config = dict(
    arch='efficientnet',
    model='self-supervised image encoder',
    dataset='photos of plants, animals and fungi (iNaturalist)',
    train_examples=155796,
    image_size=48,
    crop_scale_min=0.3,
    horizontal_flip=True,
    color_jitter=0.6,
    method='simclr',
    norm='batchnorm',
    hidden_act='silu',
    channel_attention='se',
    depths=[2, 4, 2],
    kernel_size=3,
    stem='deep',
    expansion=6,
    widths=[24, 48, 96],
    projector_hidden=512,
    projector_out=256,
    projector_hidden_layers=1,
    temperature=0.3,
    init='trunc_normal_002',
    residual_init='zero_last',
    optimizer='soap',
    beta2=0.95,
    learning_rate=0.0018,
    beta1=0.95,
    shampoo_beta=0.95,
    eps=1e-08,
    precondition_frequency=32,
    max_precond_dim=1024,
    merge_dims=True,
    one_sided=True,
    adamw_lr_other_params=0.0019,
    max_grad_norm=1.0,
    adaptive_grad_clip=0.05,
    ema_decay=0.995,
    max_steps=5500,
    batch_size=512,
    epochs=18.1,
    lr_schedule='linear',
    final_lr_fraction=0,
    warmup_steps=1100,
    weight_decay=0.3,
    adamw_weight_decay_other_params=0.01,
)
Rows from block 3 of a small self-supervised image encoder, named by matrix and row number. Rows with one number belong to one channel. Each number is 500 + 25 x the weight over its row's rms, rounded and kept within 0 to 999. All counts start at 0. Numbers have three digits each.
After each channel's rows are labels from the 100 images, of 14848, where the channel reaches its highest value: "top examples" is what is common among them; "peak at" is the part of the image that holds the peak. Only what is clearly more common there than usual is listed. The data: photos of plants, animals and fungi (iNaturalist). In brackets: how many of the 100.
# convs0: expand pointwise conv (model.blocks.3.convs.0.weight, 288x48x1x1), inputs 0-47
# convs1: depthwise 3x3 conv (model.blocks.3.convs.1.weight, 288x1x3x3, trained with AdamW), a 3x3 kernel
# convs2: project pointwise conv (model.blocks.3.convs.2.weight, 48x288x1x1, transposed), outputs 0-47

convs0.22:488554491472473545558509507479523472519511537492501509469514502511516465440505496476537485487511528523476525461498484498505507505482471482511463
convs1.22:454453485480514502502502480
convs2.22:524511476502501490517492525496456538514495473558541503494522503512535527475453519521491517458495486439504498535492513510528455509488534496496505
top examples: class Aves (88); order Accipitriformes (25)
peak at: centre (50)

convs0.234:515525480477528484482489438534510490489490533443534495548532513485480526477510483481509505505492494494492478470523497507483511545504460481450481
convs1.234:509503515497455490511546531
convs2.234:514480554473519519457508542500514431515533498539492528525538520525539517521468489518511472509508482495479478473482468509505507506499483473481488
top examples: phylum Chordata (93); class Aves (84)
peak at: centre (49)

convs0.100:484487535489479507497487528509486502536491538528498540510518490443467491496520487463500509468465498464488473476502544482455484508479510478481559
convs1.100:493505491503552503501448508
convs2.100:481550499533504524469503517511480504455526499495508434532487519512473505486496504534487502469547493473516485477492537516551480491493499513500550
top examples: phylum Chordata (92); class Aves (91); order Accipitriformes (26)
peak at: centre (66)

convs0.128:510523503504461482491528501457489453522480493476484542556521485509534533474456480527478465488506496504489529530498465500532522488491487456485495
convs1.128:500505477490546487471462521
convs2.128:497473500484512507492500518509502473467508465487533482519474577516489512454469485485475561481479528495511510495478451533496482497516531491487525
top examples: class Aves (95); phylum Chordata (95); order Accipitriformes (40); family: Accipitridae (34)
peak at: centre (68)

convs0.282:515529525512513501492565489526494469486539497554473477512534486483556519467476478485488471480512497493465472526520489534509522519501498528485477
convs1.282:477481471463525471478520485
convs2.282:483519510478518481496489528479532462539508512440485530520511545474473488499510514505550462456496509515506547527499526487525515482500498468467500
top examples: class Aves (98); phylum Chordata (98); order Accipitriformes (40); family: Accipitridae (35)
peak at: centre (57)

convs0.200:499488463558493524537465504470499527477541495514504536511465481498515500513538479487493518491520527493496518477536505434507461465528500520498518
convs1.200:529497478518539527503518536
convs2.200:497490535472509528495491487489475462481479481486482478509530509476522467475515538527486543529474495490465477519508552518500573461493490501488492
top examples: order Accipitriformes (31); family: Accipitridae (25)
peak at: centre (73)

convs0.155:491510474532490478486526519490522455523480471506522518498480441493519477540496503531505515463537527457493524510479464503497523520510437472502502
convs1.155:496504498499573501489491497
convs2.155:514498485517477511528514479491529535544486497495539483529496548519529552543522505443469490537492517485480478525486474536515521524501477496500511
top examples: phylum Arthropoda (70); class Insecta (68)
peak at: bottom right (94)

convs0.201:522511550519490447484497483491546513493462495507500504524525492544507510469504505456522506475518513433503483524482456477509498466507507467509522
convs1.201:473494500523556486517474508
convs2.201:491489525514499528477483528547463498494526532479499501506461476499474496528539476505495539481479514451485513480489484546540516516525535530457486
top examples: phylum Chordata (94); class Aves (93)
peak at: centre (53)

convs0.160:499497548472514510519507459499535496510478523525482480519524519519509488501516490505475559474544524475448492470491519482522444464481499478509492
convs1.160:515525566491491509501493514
convs2.160:496497502485510470466482437507475489510492486562453490525508532498509481502501494477528498530501494473444440488500488506501504484484545508473522
top examples: phylum Chordata (96); class Aves (91); order Accipitriformes (29)
peak at: centre (70)

convs0.108:510495508496522506525479525508542488467512552500544547528482491496507547508539470553489522493481492498494508489490474504513486450506461495473460
convs1.108:502479497510570499510503495
convs2.108:496531487551493540527487536473462527472487483514442506503498527501529538514476471494486493503522477477479507506506527489494492454463512505549477
top examples: phylum Chordata (94); class Aves (92); order Accipitriformes (29); family: Accipitridae (27)
peak at: centre (71)

convs0.69:480510437483500532514494546502481491503533482512482520540493470451506494536498491520501514470478455503541513496469514476469486510485529526518543
convs1.69:500484504492564465499508502
convs2.69:480480484570485480490459549498465493503492505462492508520464477552493522526497485496505537507505524493462489493499505483514499510496484464442475
top examples: class Aves (89); order Accipitriformes (27)
peak at: centre (44)

convs0.211:482462463490521533504500477510510538487454523497505511567475493479504532519481477515497511475520510441481468498492470474516513499520466454490497
convs1.211:501493505499573504508493507
convs2.211:447529487523480533523507466552491504476495503506503483476518525498502544557488478524506520490487473456492504501504530534482447473485534503508497
top examples: phylum Chordata (97); class Aves (95); order Accipitriformes (34); family: Accipitridae (30)
peak at: centre (76)

convs0.240:511481522528514512497473479464458477514485499492491478507522551493521481487548502528506500524523491515469467526474527549526510434533495483520502
convs1.240:501476510489456510489448503
convs2.240:486495475489523515516507518446466466544510480455525497487527522473520505525449506497515515540503466528475534497533469506515521544516508504522484
top examples: class Aves (85); order Accipitriformes (28)
peak at: centre (51)

convs0.190:559478534515497531513531449481483510516492483529481482490480523534518494517541486457485445501491557498484492505489513480507478520493506517530527
convs1.190:515531521512542497497544512
convs2.190:498550557502520477496502469494487453491503517483490484493475523488509462457538509540455522509489500509488475477506536513519559491512488504477472
top examples: order Lepidoptera (32)
peak at: centre (47)

convs0.75:557530512529469502502498460508475467467513507552521531529486518494471491487535499528506497498494540517500518511454505477560490471522494507477499
convs1.75:525552527510495503536491497
convs2.75:499553501464523464484501436491496530452522516532483516515519529475524508531537507492513521489494506498468459491509530484488478470511542501481517
top examples: phylum Chordata (92); class Aves (91)
peak at: centre (55)

convs0.193:548475495537487479543496525480509529482512456540491527518451506514482481531539491494470493491492515484487516463495492443539476511508503483511530
convs1.193:483526522543498533522527509
convs2.193:484554517480518543511515537510492534484466490506510473507454505495509508501553526488510500523499549467513477545497543490487500465469479489503532
top examples: order Accipitriformes (27)
peak at: centre (79)

convs0.65:488543484512498514544546484536484510450511497489526468536481480474483507485541492483455481499560484506511522456503502520493498488473527490507525
convs1.65:513478509538443505506503508
convs2.65:529462525518476521535481480489489489489468477525487551506514497508527522504526492545486488536512488483483459526445519481529466544515479480495519
top examples: class Aves (87)
peak at: centre (46)

convs0.120:473470501500494516543505519518475519534491491502453454519535544536517526480493494515480483533464489520482486479491487484511469509457485461473457
convs1.120:486507502487569485499510489
convs2.120:447506469519475529542480534483505515468486504490471528510494518476507539484485460500523544526527519484527481502487549503521496492522523509531454
top examples: phylum Chordata (98); class Aves (97); order Accipitriformes (39); family: Accipitridae (31)
peak at: centre (78)

convs0.19:517499486473507542504518538511504496490551480524542494493478494539527510487541521506550496504565521514490498517468485488518530525486468466524478
convs1.19:487504505492485486477566498
convs2.19:499545495511491571503448503473518487457524469465499505468488513481484534512438526531499477526522497511497498480485501492534490515499485469493507
top examples: class Aves (85)
peak at: middle right (30); top right (29)

convs0.232:500492501460501518483447466503466468496480519520513470499504490519514487479448537481505468471508544517515528515528531490470506505502517445468469
convs1.232:505490508566470503508491503
convs2.232:484454497472513484496518522528450483509476480469457496491501540506475531510548453499505470546496509524511523525503519465490498522504495449495516
top examples: class Aves (86); order Accipitriformes (35); family: Accipitridae (31)
peak at: centre (69)

convs0.214:503549514515495479487483468533511477516513499471532488539510461511554501521538504549476480560473516500515486491533504529518489508465500484482495
convs1.214:466477468477472471518509519
convs2.214:520495482465485518494466548484511429536500514544472470473503477532525510527493479513517493465487480484543528492514479517481528514486507462502488
top examples: phylum Chordata (92)
peak at: centre (37)

convs0.5:538511476538465502515486473467509538507502493538486508546489482540514499532550477521516485460478550513459504490473499469534501489503503500474487
convs1.5:503528522526534536519527515
convs2.5:515470502456480549510514494527455521523506532543528480491516516468540503470526486497484517498538496500528485530503525519460510483464477466533502
top examples: class Aves (83); order Accipitriformes (35); family: Accipitridae (28)
peak at: centre (81)

convs0.58:499546493480509474499469519459498481554524510476502530462493493473542497526513514502479509557505480484486494527576502489483518506499519509472509
convs1.58:515558508496492496481462489
convs2.58:502518531513545513479487511494503466469509470427537466480469473468465486487493459522486488467508524516527476492482489510482498464482482525512481
top examples: phylum Chordata (99); class Aves (96); order Accipitriformes (33); family: Accipitridae (25)
peak at: centre (72)

convs0.249:501485484485484540499497473543498511490481525500540506486458511465544532503478510526515533502504514473532454463504475442492470490501485468472521
convs1.249:512497493459556518504486506
convs2.249:509502482522529506525489509512502512510517510517520519531548503498489533518498500485488511477531424456435518540504536525530492520488503480524526
top examples: class Aves (85)
peak at: centre (47)

convs0.125:496483456495482517513470483499509485499554494494444523536469491505539444532494490502491493472494513520524536503493522452531452509493503522482497
convs1.125:504504510494495574502504502
convs2.125:485503466530498492502490474490448553501460500507484446508516497518524471508507532489509518471516473478439454504503465499502527496499485496540528
top examples: class Aves (88); order Accipitriformes (31)
peak at: centre (58); middle left (28)

convs0.21:510488495497475510486516433528474556514502502498485529515518460496489526526513473507480521480486464493510491547552490505482497462459483479467514
convs1.21:520545532525469513511483502
convs2.21:506467507490506493513477412477448491506495474508523502503529510516501523499545512545506496491483510480464510458509528500524502520544531528495499
top examples: phylum Chordata (95); class Aves (93); order Accipitriformes (28)
peak at: centre (71)

convs0.263:463490518478502476523513520464486497467493531540507531534491475486478540486496472532519501541486470515480500482546465522465548496527486470483516
convs1.263:489484503503456474518546512
convs2.263:513493498506508441496463532456478484492490502524501518527449549523468478500495504481498498447469482499521519478501511526486521487514517462462464
top examples: phylum Chordata (98); class Aves (96); order Accipitriformes (28)
peak at: centre (76)

convs0.159:477513486527489487509481467485496492464514543525510527521525492448515503524488490547497525502505521480512465490496528470532491439539497459459503
convs1.159:517505528505461513537521532
convs2.159:488469511489559463468479490486483501472537531492461551552503477493476489521540485494538506485484475482514510476483479521533514519482510471488485
top examples: phylum Chordata (96); class Aves (94); order Accipitriformes (34); family: Accipitridae (26)
peak at: centre (78)

convs0.238:493516502507510522511534508502504485498560463492501486492508468467477518451511540471519501485512495484539511488500485454511561521480547490536476
convs1.238:536466477504527504464524499
convs2.238:496493502503546477498524558511523497475475484433499494499498517520498524479501487449503487463475521529486540522486516508485484552516478481499540
top examples: class Aves (84); order Accipitriformes (37); family: Accipitridae (31)
peak at: centre (52)

convs0.86:559503490488474493518507506500542495511481522497460505495530492514470549523486498511481553515486486481517516584494506462493502508511492482465486
convs1.86:487491503476472494515559486
convs2.86:450498522501501456492490538500479500522514502523490558503546513508536449528512475511472503454462487485505521516516498494555513519504531492486498
top examples: order Accipitriformes (28); family: Accipitridae (27)
peak at: top centre (30)

convs0.276:475501560496497492524530495486487492493489499539519493469526441462509494467493518476499490537498508448486492508486562471500479522524497480462512
convs1.276:503516481530517444512508478
convs2.276:483530507475545484499514529492514493525521515478515512487487495471528511445517496500532543552486478502547545531531500499493534486456493509485474
top examples: class Aves (94); phylum Chordata (94); order Accipitriformes (47); family: Accipitridae (36)
peak at: centre (85)

convs0.217:488522487539520538507536521490513523494517493517477542543489482512488485506569506493515531521547462507483539499521503473503537513520512543480498
convs1.217:520503506562492517494531500
convs2.217:455482507471452503511463480521488571482465484538501480472501503525521472472516491489456510506466503496479506488492527475493455486498494459509498
top examples: class Aves (91); order Accipitriformes (46); family: Accipitridae (35)
peak at: centre (84)

convs0.283:512504500522525480456527536516456540498504498495476503484500488553517496482524531502501531533532513505437492521498542520508544481537479490505516
convs1.283:505491499463494541532526475
convs2.283:514530484530471524502486503503480472453492497472522515547531507505522468471505531519442459528491494489530495468478497461486450497529496491497477
top examples: order Accipitriformes (28)
peak at: centre (52)

convs0.143:500544489523551527499506475528496519486494480522550491522522530493508524507508447508471506501538533501466493494509478460458489486483483453522471
convs1.143:502512497507562537506511504
convs2.143:485481479515467487563478471501482469543533537506489497494526501529491543501562490508508490509501499468509486536492519500520550520515517487525531
top examples: phylum Chordata (94); class Aves (93); order Accipitriformes (28)
peak at: centre (38)

convs0.204:491517474493498488493533503493473533510441503520551482485517459490474484509475465498507490540484455516519474498512573533526501491513474499506486
convs1.204:506492501556504463528508491
convs2.204:502493467501517489517525490525484463492539488502435528492467503454484528501495473536486507539438482508481534495520548520493511489487492489526514
top examples: phylum Arthropoda (73); class Insecta (71)
peak at: top right (62)

convs0.150:519519534515513516511485511514504487502493563489480485527527484507474472465552477494487473472494510501516498469490485500536500472488428557515506
convs1.150:514484539497447510513493524
convs2.150:512472495532485499500564461504490479504528540520472510509505521530530533486490477486493478524462516495480456457525537481511494517466475544501490
top examples: class Aves (83)
peak at: centre (27)

convs0.207:536530505497496449493472485493508480521502511508464489488507526548487491466464448484488499503542570501507528499510495511525520482491482460485464
convs1.207:499501528465501557487492507
convs2.207:481474508509475503561469467519512486508488515473508508516492492502545507511499504488506565525504453475542443491512477487556485483489500517498501
top examples: class Aves (86); order Accipitriformes (39); family: Accipitridae (29)
peak at: centre (75)

convs0.231:477511452457495485473522481513473508508506448535514504516486473528496523489504476522484525487562524511483470485522473500472514450501461493507467
convs1.231:498519499524433508498509504
convs2.231:483473508494533480471485488476519487475489449459482533517456516505475486473491486520517518486496517465533479512478488468510460541563519501518517
top examples: order Passeriformes (50)
peak at: bottom right (31)

convs0.106:464523486473475507484509532470507466502528501520513503489469516481479477495492530527507508501527508545473528511470524465580523517545494484497477
convs1.106:526545540482476483491507500
convs2.106:497490514470530486528499448492451501494509504461525511480461456458486497537495464513532520499507503502508521493470504468545499471513487477554512
top examples: phylum Chordata (94); class Aves (91); order Accipitriformes (30)
peak at: centre (50); bottom centre (34)