From a checkpoint of a small self-supervised image encoder.
Model: 48-pixel images, arch efficientnet, depths [2, 4, 2].
Training: soap at rate 0.0018, 5500 steps, batches of 512.
Data: trained on photos of plants, animals and fungi (iNaturalist), 18.1 epochs.
Rows from block 5, named by matrix and row number. Each number is 500 + 25 x the weight over the matrix's rms, rounded and kept within 0 to 999. All counts start at 0. Numbers have three digits each.
# fc2: squeeze-excite expand (model.blocks.5.se.fc2.weight, 288x18), inputs 0-17
fc2.0:443513491498495529518475499534476494510558500498501502
fc2.1:569498456575402531518439499459444535496530496500490523
fc2.2:449515513494499506503484501491527488471486500500529481
fc2.3:516487516464500495489503499495486509475506500499498508
fc2.4:496480481506524501500485498501474513488520497500525515
fc2.5:451531511484491492511499499525493484484516500501492508
fc2.6:470503467524500518512481500512493495480519499501524511
fc2.7:469501489489516475466510502474495494568525500500491480
fc2.8:437530471549501499533456500481501491503514501499506503
fc2.9:480491496475498504483491500510500503490541503500508509
fc2.10:513547476532476439520480500476496507524445500501466494
fc2.11:534457531501537494476487498477479522476512499500504508
fc2.12:497466518455536499529468499488500508469523504502512526
fc2.13:504526511452503517495494499497467546504544501499523529
fc2.14:513520582468518535510447499549484473539446497500530550
fc2.15:471519524503479483537488501458506489519538501502475497
fc2.16:539488515423505514503538502456480495491529502499502490
fc2.17:516499517469453472482493499513507493521529502501477511
fc2.18:500527473445477477493502497465478488494488500499498503
fc2.19:486485516507500495464523503499491500427530499502516455
fc2.20:473508511467522491508497501546499478491514501499523507
fc2.21:520470488503491487475488499472521520484480500502492509
fc2.22:530473471471497477520486496498472499535501503499457526
fc2.23:477492499504515483483501500516485527491479500496512485
fc2.24:453543551501481524451485503487522484521493501497452454
fc2.25:534505512521471483490495499478488485459485499499512519
fc2.26:501492560449543472503493501479505482568508499497501502
fc2.27:469500508492478481504480499534497477440521500502519495
fc2.28:471489490500514504473492499550497484460517502502517535
fc2.29:489499536506456474490478500513529504490513501500488498
fc2.30:469517537514517513475477497471516519446507500499513480
fc2.31:509473478520485460520480498517483496503547503504514534
fc2.32:512514519500511500509502503469496470462496502500550516
fc2.33:469488514465491442507503502482542509548530499501501489
fc2.34:476505529493593470501501498518499443513494497503487481
fc2.35:498543435467539460451508500451577487486518500501566486
fc2.36:489471497511520498496489501516466492506502502501509509
fc2.37:492418542496500498533515500500440506490470499500464491
fc2.38:549468527496537486535480504492498493438532500499510509
fc2.39:488516509499516534518474499482491506490476499499432503
fc2.40:511532521465516500490484501445507495499555501503483503
fc2.41:469473487517484496510479500521456472531540503502518525
fc2.42:490474531464437468489506501481518503550552502500481500
fc2.43:487442489501500469493488499476521523483542499501498514
fc2.44:523490531507471517487477498508518498438497499499497511
fc2.45:506475488506463476505508502499523534424527499499499528
fc2.46:496423540483485510503475502528501534492476502496530522
fc2.47:526518512494464443501513500528486515456475500499510538
fc2.48:547468521539481480447429502483502508502483499499494485
fc2.49:471478532460499501491476498515488519550510498500577558
fc2.50:552497455527577459524459499465514478513471501502517494
fc2.51:538544499466550498485486500480445468524505502500521510
fc2.52:520586506419523431432568500560519442479455497498523490
fc2.53:521460525496509504523472501514497496499486498500516501
fc2.54:538463476507541508509500501525458470446483501500520527
fc2.55:516507501525510511495465501509488509481540499501503514
fc2.56:555500510474536480556467497490460523495561498498481517
fc2.57:500495532505511492472478501494529496469508499499486478
fc2.58:465437533485495455518525502486467477509471501499536507
fc2.59:482563455550563489546440501509459489515477502499486574
fc2.60:484559533464523422465535503530514489447493500499524483
fc2.61:528521509445464526485527499512521454508457501500496454
fc2.62:509523553568490509466444497478511468451440500499504506
fc2.63:482504512478502488509491500547488482496484501501545496
fc2.64:521484472548515423474495500496463485520526503499518501
fc2.65:483490494473491486531482499506505509519529499499512500
fc2.66:433513533470489526518442500458500561479476502499510492
fc2.67:460497492497502506506507499495485504487471502501526447
fc2.68:467544471486559491506495500500480523478505499501509501
fc2.69:460530490490495522499492501500518500515493501497488481
fc2.70:476512500494514492514479501500505472495534500500494522
fc2.71:483523504488499476526480500493504524531515500498495504
fc2.72:524534522527558518559476501465458468493435501499504502
fc2.73:477528474530554492526494499454456511480527501497534472
fc2.74:494502511495484467524489504500495517527529502500500499
fc2.75:475522538526493485520448499474536464495488499499516517
fc2.76:494537518489518478495468498480493486550505498503473518
fc2.77:542413494496484483464500500533480546477486498503534545
fc2.78:457495516509527489506485500546490471512499499501477498
fc2.79:524495493562548478530477499484425513520478498499482502
fc2.80:489452532539453488411483500538533465461478502500464505
fc2.81:452518532552537539495475499464482496465461500500495468
fc2.82:473494503517475526487488499511501534466466498499491506
fc2.83:511497494450513514473511501477466579497562499501520497
fc2.84:473507510435485488491491496492513486558549499500500503
fc2.85:470546468502549455542463501500497506504498498501475552
fc2.86:518509525464479467521525498478518498457438500500514504
fc2.87:504527539495579516516463501484465457575478498499470507
fc2.88:479499472549530493467505499518426464469530497498515529
fc2.89:479515509489462526489490502517500538459544500500471478
fc2.90:469469485553527470457503502499462465501481501500526509
fc2.91:532484496475510481501478503477483515518540500501504489
fc2.92:507514488499556497554466500506481474488507501504503537
fc2.93:427467561528496516525471500470534498465528498499504503
fc2.94:465475492467509521469479500505493557525551502500477501
fc2.95:493510502498509494505498498521496508490492499500477521
fc2.96:456496500515494528459489500491503489512543501496509481
fc2.97:499571542425501392461554503557502444494498500502502513
fc2.98:505521519483513505488494500499497524459514501502475471
fc2.99:508497508514506494494492498491488505463497499502492518
fc2.100:468520524472499473493465499471523514573528502500475467
fc2.101:461512490460528505517475501476490504525503501498465537
fc2.102:490553493506497480530483507479495497542531500499507495
fc2.103:532557483521523450536451502470485501538445498501496558
fc2.104:526504517542438497476462501506544462445417497499528535
fc2.105:541464528545476458472455499511491491486486500499503500
fc2.106:532555485481469465492482496517503485521487501500504536
fc2.107:535515472467466516548483502496474525439509503502491534
fc2.108:496518518463501518500461499462513481539545498499499507
fc2.109:488530511504540471501473496483490483526520501499498523
fc2.110:530505555504517472530480499501458529457475498501490536
fc2.111:475509504503522494492489498528484497463512500498526497
fc2.112:491469519484514495494498502520512533449500500496503490
fc2.113:518504502488569531497492501483448533471533503499497507
fc2.114:499533507437501494511492500479500499523512502500500527
fc2.115:529519480533541490518427499487531491498401501498545541
fc2.116:453517551459480476535461501467474520506471500500523529
fc2.117:479520543509519499462475497511493497491490501501503497
fc2.118:533487502490497484539505501493496493452493500498503501
fc2.119:521495467499499510474490501520477522504527501502512484
fc2.120:425496442512506496512514499479536488487563499500432417
fc2.121:565478493473546483525470499530466520464484498504495516
fc2.122:467486502497522499515494501512501507478512500502516489
fc2.123:498510500477513474531469501500489503506533502498512514
fc2.124:478491515505502514515480499528502490458486500502512504
fc2.125:517558496536618492542472498449457494498448501499478516
fc2.126:504495494492549487527463500477500445510540500503506526
fc2.127:493506503433529553528495499465540508474525502501509512
fc2.128:502513513486516483496499500502510499475488500500484481
fc2.129:497478501496534510525494502501490487474506502499515499
fc2.130:481539504510531531485512500466468531440469501501500501
fc2.131:528487482492470474531523501485510491449525501503548519
fc2.132:458511501498520495505489501537491491496511502497497514
fc2.133:536444505503522505467469499513503539488496499503473497
fc2.134:486520497496506491551471498481499521474505496497458545
fc2.135:482433523518502547523412498467517522539478502499514493
fc2.136:518501538514449516497481501500507487451462501499495510
fc2.137:520498507479461521505501500516455534480507500501497519
fc2.138:456543487474489537465498501463516516529538500498537516
fc2.139:538485511429550529438512501502493546449562498499505507
fc2.140:462493505524511507492483499508487495505510499498519506
fc2.141:541484522452531468498482498469493494534530499499505507
fc2.142:503540504504536443480469501473466494543492501498480526
fc2.143:484537483525490505475504501488477504474515500497494509
fc2.144:473475553453481494505490500486512506531503502501501499
fc2.145:478485583475474554495478501493486489501479499501522502
fc2.146:449492517540491560514447499503514500478515499501503555
fc2.147:517492483498474508496504499500481477488500499501507483
fc2.148:485525501484497505472495498529515513491477503501502491
fc2.149:450473521482505525480514499482508528478519502501511506
fc2.150:472472530503508482482490501538496492492498501502557490
fc2.151:477509446454489545496529497529482501477535498499507518
fc2.152:439506506513502521505466501492519514482519502498492516
fc2.153:538516504484511449487513499487501498490493495499488514
fc2.154:536489485515495464502454499506508492493473499498476526
fc2.155:546516469500507498525444497513487471529511502500476556
fc2.156:499494550495463519458497499497509453505475500498513471
fc2.157:446530520502529460457482499494520489567490505500494503
fc2.158:495504513476508523469431502506530534502497501499499496
fc2.159:479476496471514499543502502496491510482516500502513498
fc2.160:509496517473488428523480501520488520508540498499494548
fc2.161:484485473499532493527495501507489510490523501499511528
fc2.162:513480499510494492506476500537484514503474499499513500
fc2.163:522548504517467485514479502477506476519481503501538472
fc2.164:605505482468515498536474497501465493515529498502515529
fc2.165:483499515508510472485504501498507515455509497502517468
fc2.166:521517504477468481511497497506489489485527500498495532
fc2.167:532472513489534491494469499501494522479521501503509482
fc2.168:509540521502547457474474502471499496523523500500502506
fc2.169:490515495440512468514492502490502508533490500499464494
fc2.170:475484535470466514568514500489544478445444499499497499
fc2.171:524499481484509495476482501509485526495537498498475513
fc2.172:429481488496409524534529500437566533424487500500494444
fc2.173:498481492520508493511476503514497524476534502499500514
fc2.174:550485517528550509539433501512501469453546501500467508
fc2.175:495527499514499495509447498500538497454547503499484515
fc2.176:441540525456479506535489500462487520463486502501557468
fc2.177:506537507471492457528470500470456521511475499499484541
fc2.178:483512494544446545541462500511475497499513502500500538
fc2.179:495488513485473505509488501517510510445484500500480516
fc2.180:506499476503499517528486502517480507457515501500505529
fc2.181:528521454492499515516507501459471503492489501500523449
fc2.182:465487520501507509456497498500506516486495499498522492
fc2.183:467507510497511494512499498496478517473537501500548538
fc2.184:515516481462559520535497501470475489502527498496530486
fc2.185:517521492542541499563429499467482442478472502499511542
fc2.186:506519506494513509496471496512474525482510500502503530
fc2.187:491490492489479465532483500508495535509545501501477494
fc2.188:542506501440475543483468502483524564478542500500464493
fc2.189:479485523478494501463458498510537519510546500502512517
fc2.190:554484545488461481482488498525508500428482500500550501
fc2.191:500531522496489490521477499482478528519517499501521512
fc2.192:450545521518532497466496503478507490477458501502513459
fc2.193:452532508466483501504494500512512465499499499498480499
fc2.194:456505560510449477535482500430513497505534498498509467
fc2.195:506494494526508471484497500474484475512517501502515497
fc2.196:468464468568558383466502499502460512512492498498532503
fc2.197:478571474469539505484487499471488504490541499501469483
fc2.198:539512450489506475566487501501437507505561502501490536
fc2.199:514493492479474517461520504506439539535517502497498498
fc2.200:496487505483517499522500502520495499473522498500502501
fc2.201:529503510505400474509467500486529558458456501502564530
fc2.202:460547425505496473483570502467496502371555502500545457
fc2.203:507420544478498489525541500491449513479508501500515494
fc2.204:480476520525488418517490500493514485500463500501509508
fc2.205:500621544472450503483521500563519415443387501502512451
fc2.206:485523519483517498471484499496501481532506498497501493
fc2.207:497457500503501474513500499509469488477511504504533512
fc2.208:507478490492479506494521498527503456501495501500530519
fc2.209:515543476537540454554464500472480508508450499500491502
fc2.210:528448507510514519495476497480504463483532503501513518
fc2.211:478497491540526492488486498501491502421492501502523495
fc2.212:504514516511448467505473500488484494536523499502499512
fc2.213:482519510510469497516479501499487513497512500502502506
fc2.214:487495498466511502520473500535505508497512498505501504
fc2.215:467482509513520478511503501521469455499469499499515514
fc2.216:480534528538534510472486500473489527422477502499488471
fc2.217:503482519473515491518462500484511491490549498500507523
fc2.218:502495533423555492531526500473475532488566499500528492
fc2.219:495480553465501510486528502478466518474519499500504472
fc2.220:486527491500547486500480499489481487520519503499489511
fc2.221:505462528534468492469491502506508495426477502499528520
fc2.222:443523523467538476515539502498485470458528501499547468
fc2.223:508519432558485443521464501504498452538475500502485566
fc2.224:513548467508596554476446500509473508475502499500502520
fc2.225:529530487520489485522483501511474489479507499498450557
fc2.226:532478505494511483511471499526478506504499500500495515
fc2.227:502496528540477509510460499491498502466481498501494534
fc2.228:477522534489494467503479503503493523533508501500508494
fc2.229:537507482512576515518416499486477484547507500500485529
fc2.230:568530472518593466573488500445444470513509496500489512
fc2.231:508457508476548512526456499497517486484547497497471529
fc2.232:505500522544532451499439501473527464466575501499490515
fc2.233:554459501488508506472492499519469526476507499500522521
fc2.234:503479549505497459476490499502495500483511499502511481
fc2.235:486498516497521487510463499500487512525513500500463519
fc2.236:472505516484462467520491500531480543464555500498519507
fc2.237:489489490450489493514475498471492507558571502499497520
fc2.238:503512495509535488511470498472508466527546497502496517
fc2.239:499519505561591500528450500467521442494454500499498501
fc2.240:517503487504497500469513498499496481489505500502497500
fc2.241:523489495516512504503473500512490518462508499502493526
fc2.242:542528463568538464537437496478479460513479500501469542
fc2.243:454430521495487520502479500530467503525511495498502516
fc2.244:517504502496485455507487501481486502516511502499470506
fc2.245:472514527487482482531429503456535504496498500499522504
fc2.246:562545538496454405408503500551525489503450498498463475
fc2.247:542484479554445449358467503531501511540469502502525505
fc2.248:471475531500490521506494501464438479466484498500535514
fc2.249:492520515513516516476486502484494496494493501502498475
fc2.250:570536486463489511469520501472484517505519503505540474
fc2.251:446498495518488502499443499521494485542529500500463557
fc2.252:520540446436549493509481501489471502534455500500474520
fc2.253:509508515489521452511500500496473551471498502500519483
fc2.254:474492513486475477505498499505505503465535500503495525
fc2.255:519509494499511514517476502466461500504524498500503500
fc2.256:499465515481514520521472502516484500491522500498513488
fc2.257:545448521495485451519504502509484505490509501501496494
fc2.258:472514496478485517486501501541494488510542502498508503
fc2.259:507499505460480464476501502471431467481464498500526519
fc2.260:507472527465533497493469501472495487533532499500520504
fc2.261:514485506503508463498477495495484527500501500498491521
fc2.262:466543496482543495516489500519493496494511501501504525
fc2.263:483505507526549504500465503494478508489517497497508505
fc2.264:526478517485489464530468501515519463491528500500496538
fc2.265:525506506428494510498483503512541506465536500498480498
fc2.266:467503512503511493496497501504500499475523503500495489
fc2.267:556468526492516477518483501511462526484487498499505524
fc2.268:457482523515502499475483500534495491469510499500514509
fc2.269:509522521528488502477463500510515499458457502500472494
fc2.270:493509509556519513476501504479476473444468501497529499
fc2.271:496530492447510479481493499498535489492511501502483499
fc2.272:465524483491539491516479500523495489473529503500491546
fc2.273:495513519460499512496505498466504498527496499499496494
fc2.274:495488507521505493509494500517492488466477502500518500
fc2.275:470508523550548515532506501482437469476490501503466513
fc2.276:504480508526496484478496500529490493451499503500512532
fc2.277:499491508500516484517475500463493518501529498499497487
fc2.278:513495449480478471521525499506487486515545500497463532
fc2.279:479511502484503504470520497477475524499536498500501508
fc2.280:485504510481513501493508499531497498484494501498484504
fc2.281:473554532463484505495499504483497485548501501501479514
fc2.282:517472502487498448505491502493475515473515500497516513
fc2.283:500531533460484482490479499469518471568520501499481483
fc2.284:481527509491505491514482497486502501507537500500496513
fc2.285:500496522485521505505455497485523471476499501501513527
fc2.286:506551511467506456496556498530499463461495498500513520
fc2.287:516504525514565510524466501458480526473479499499531481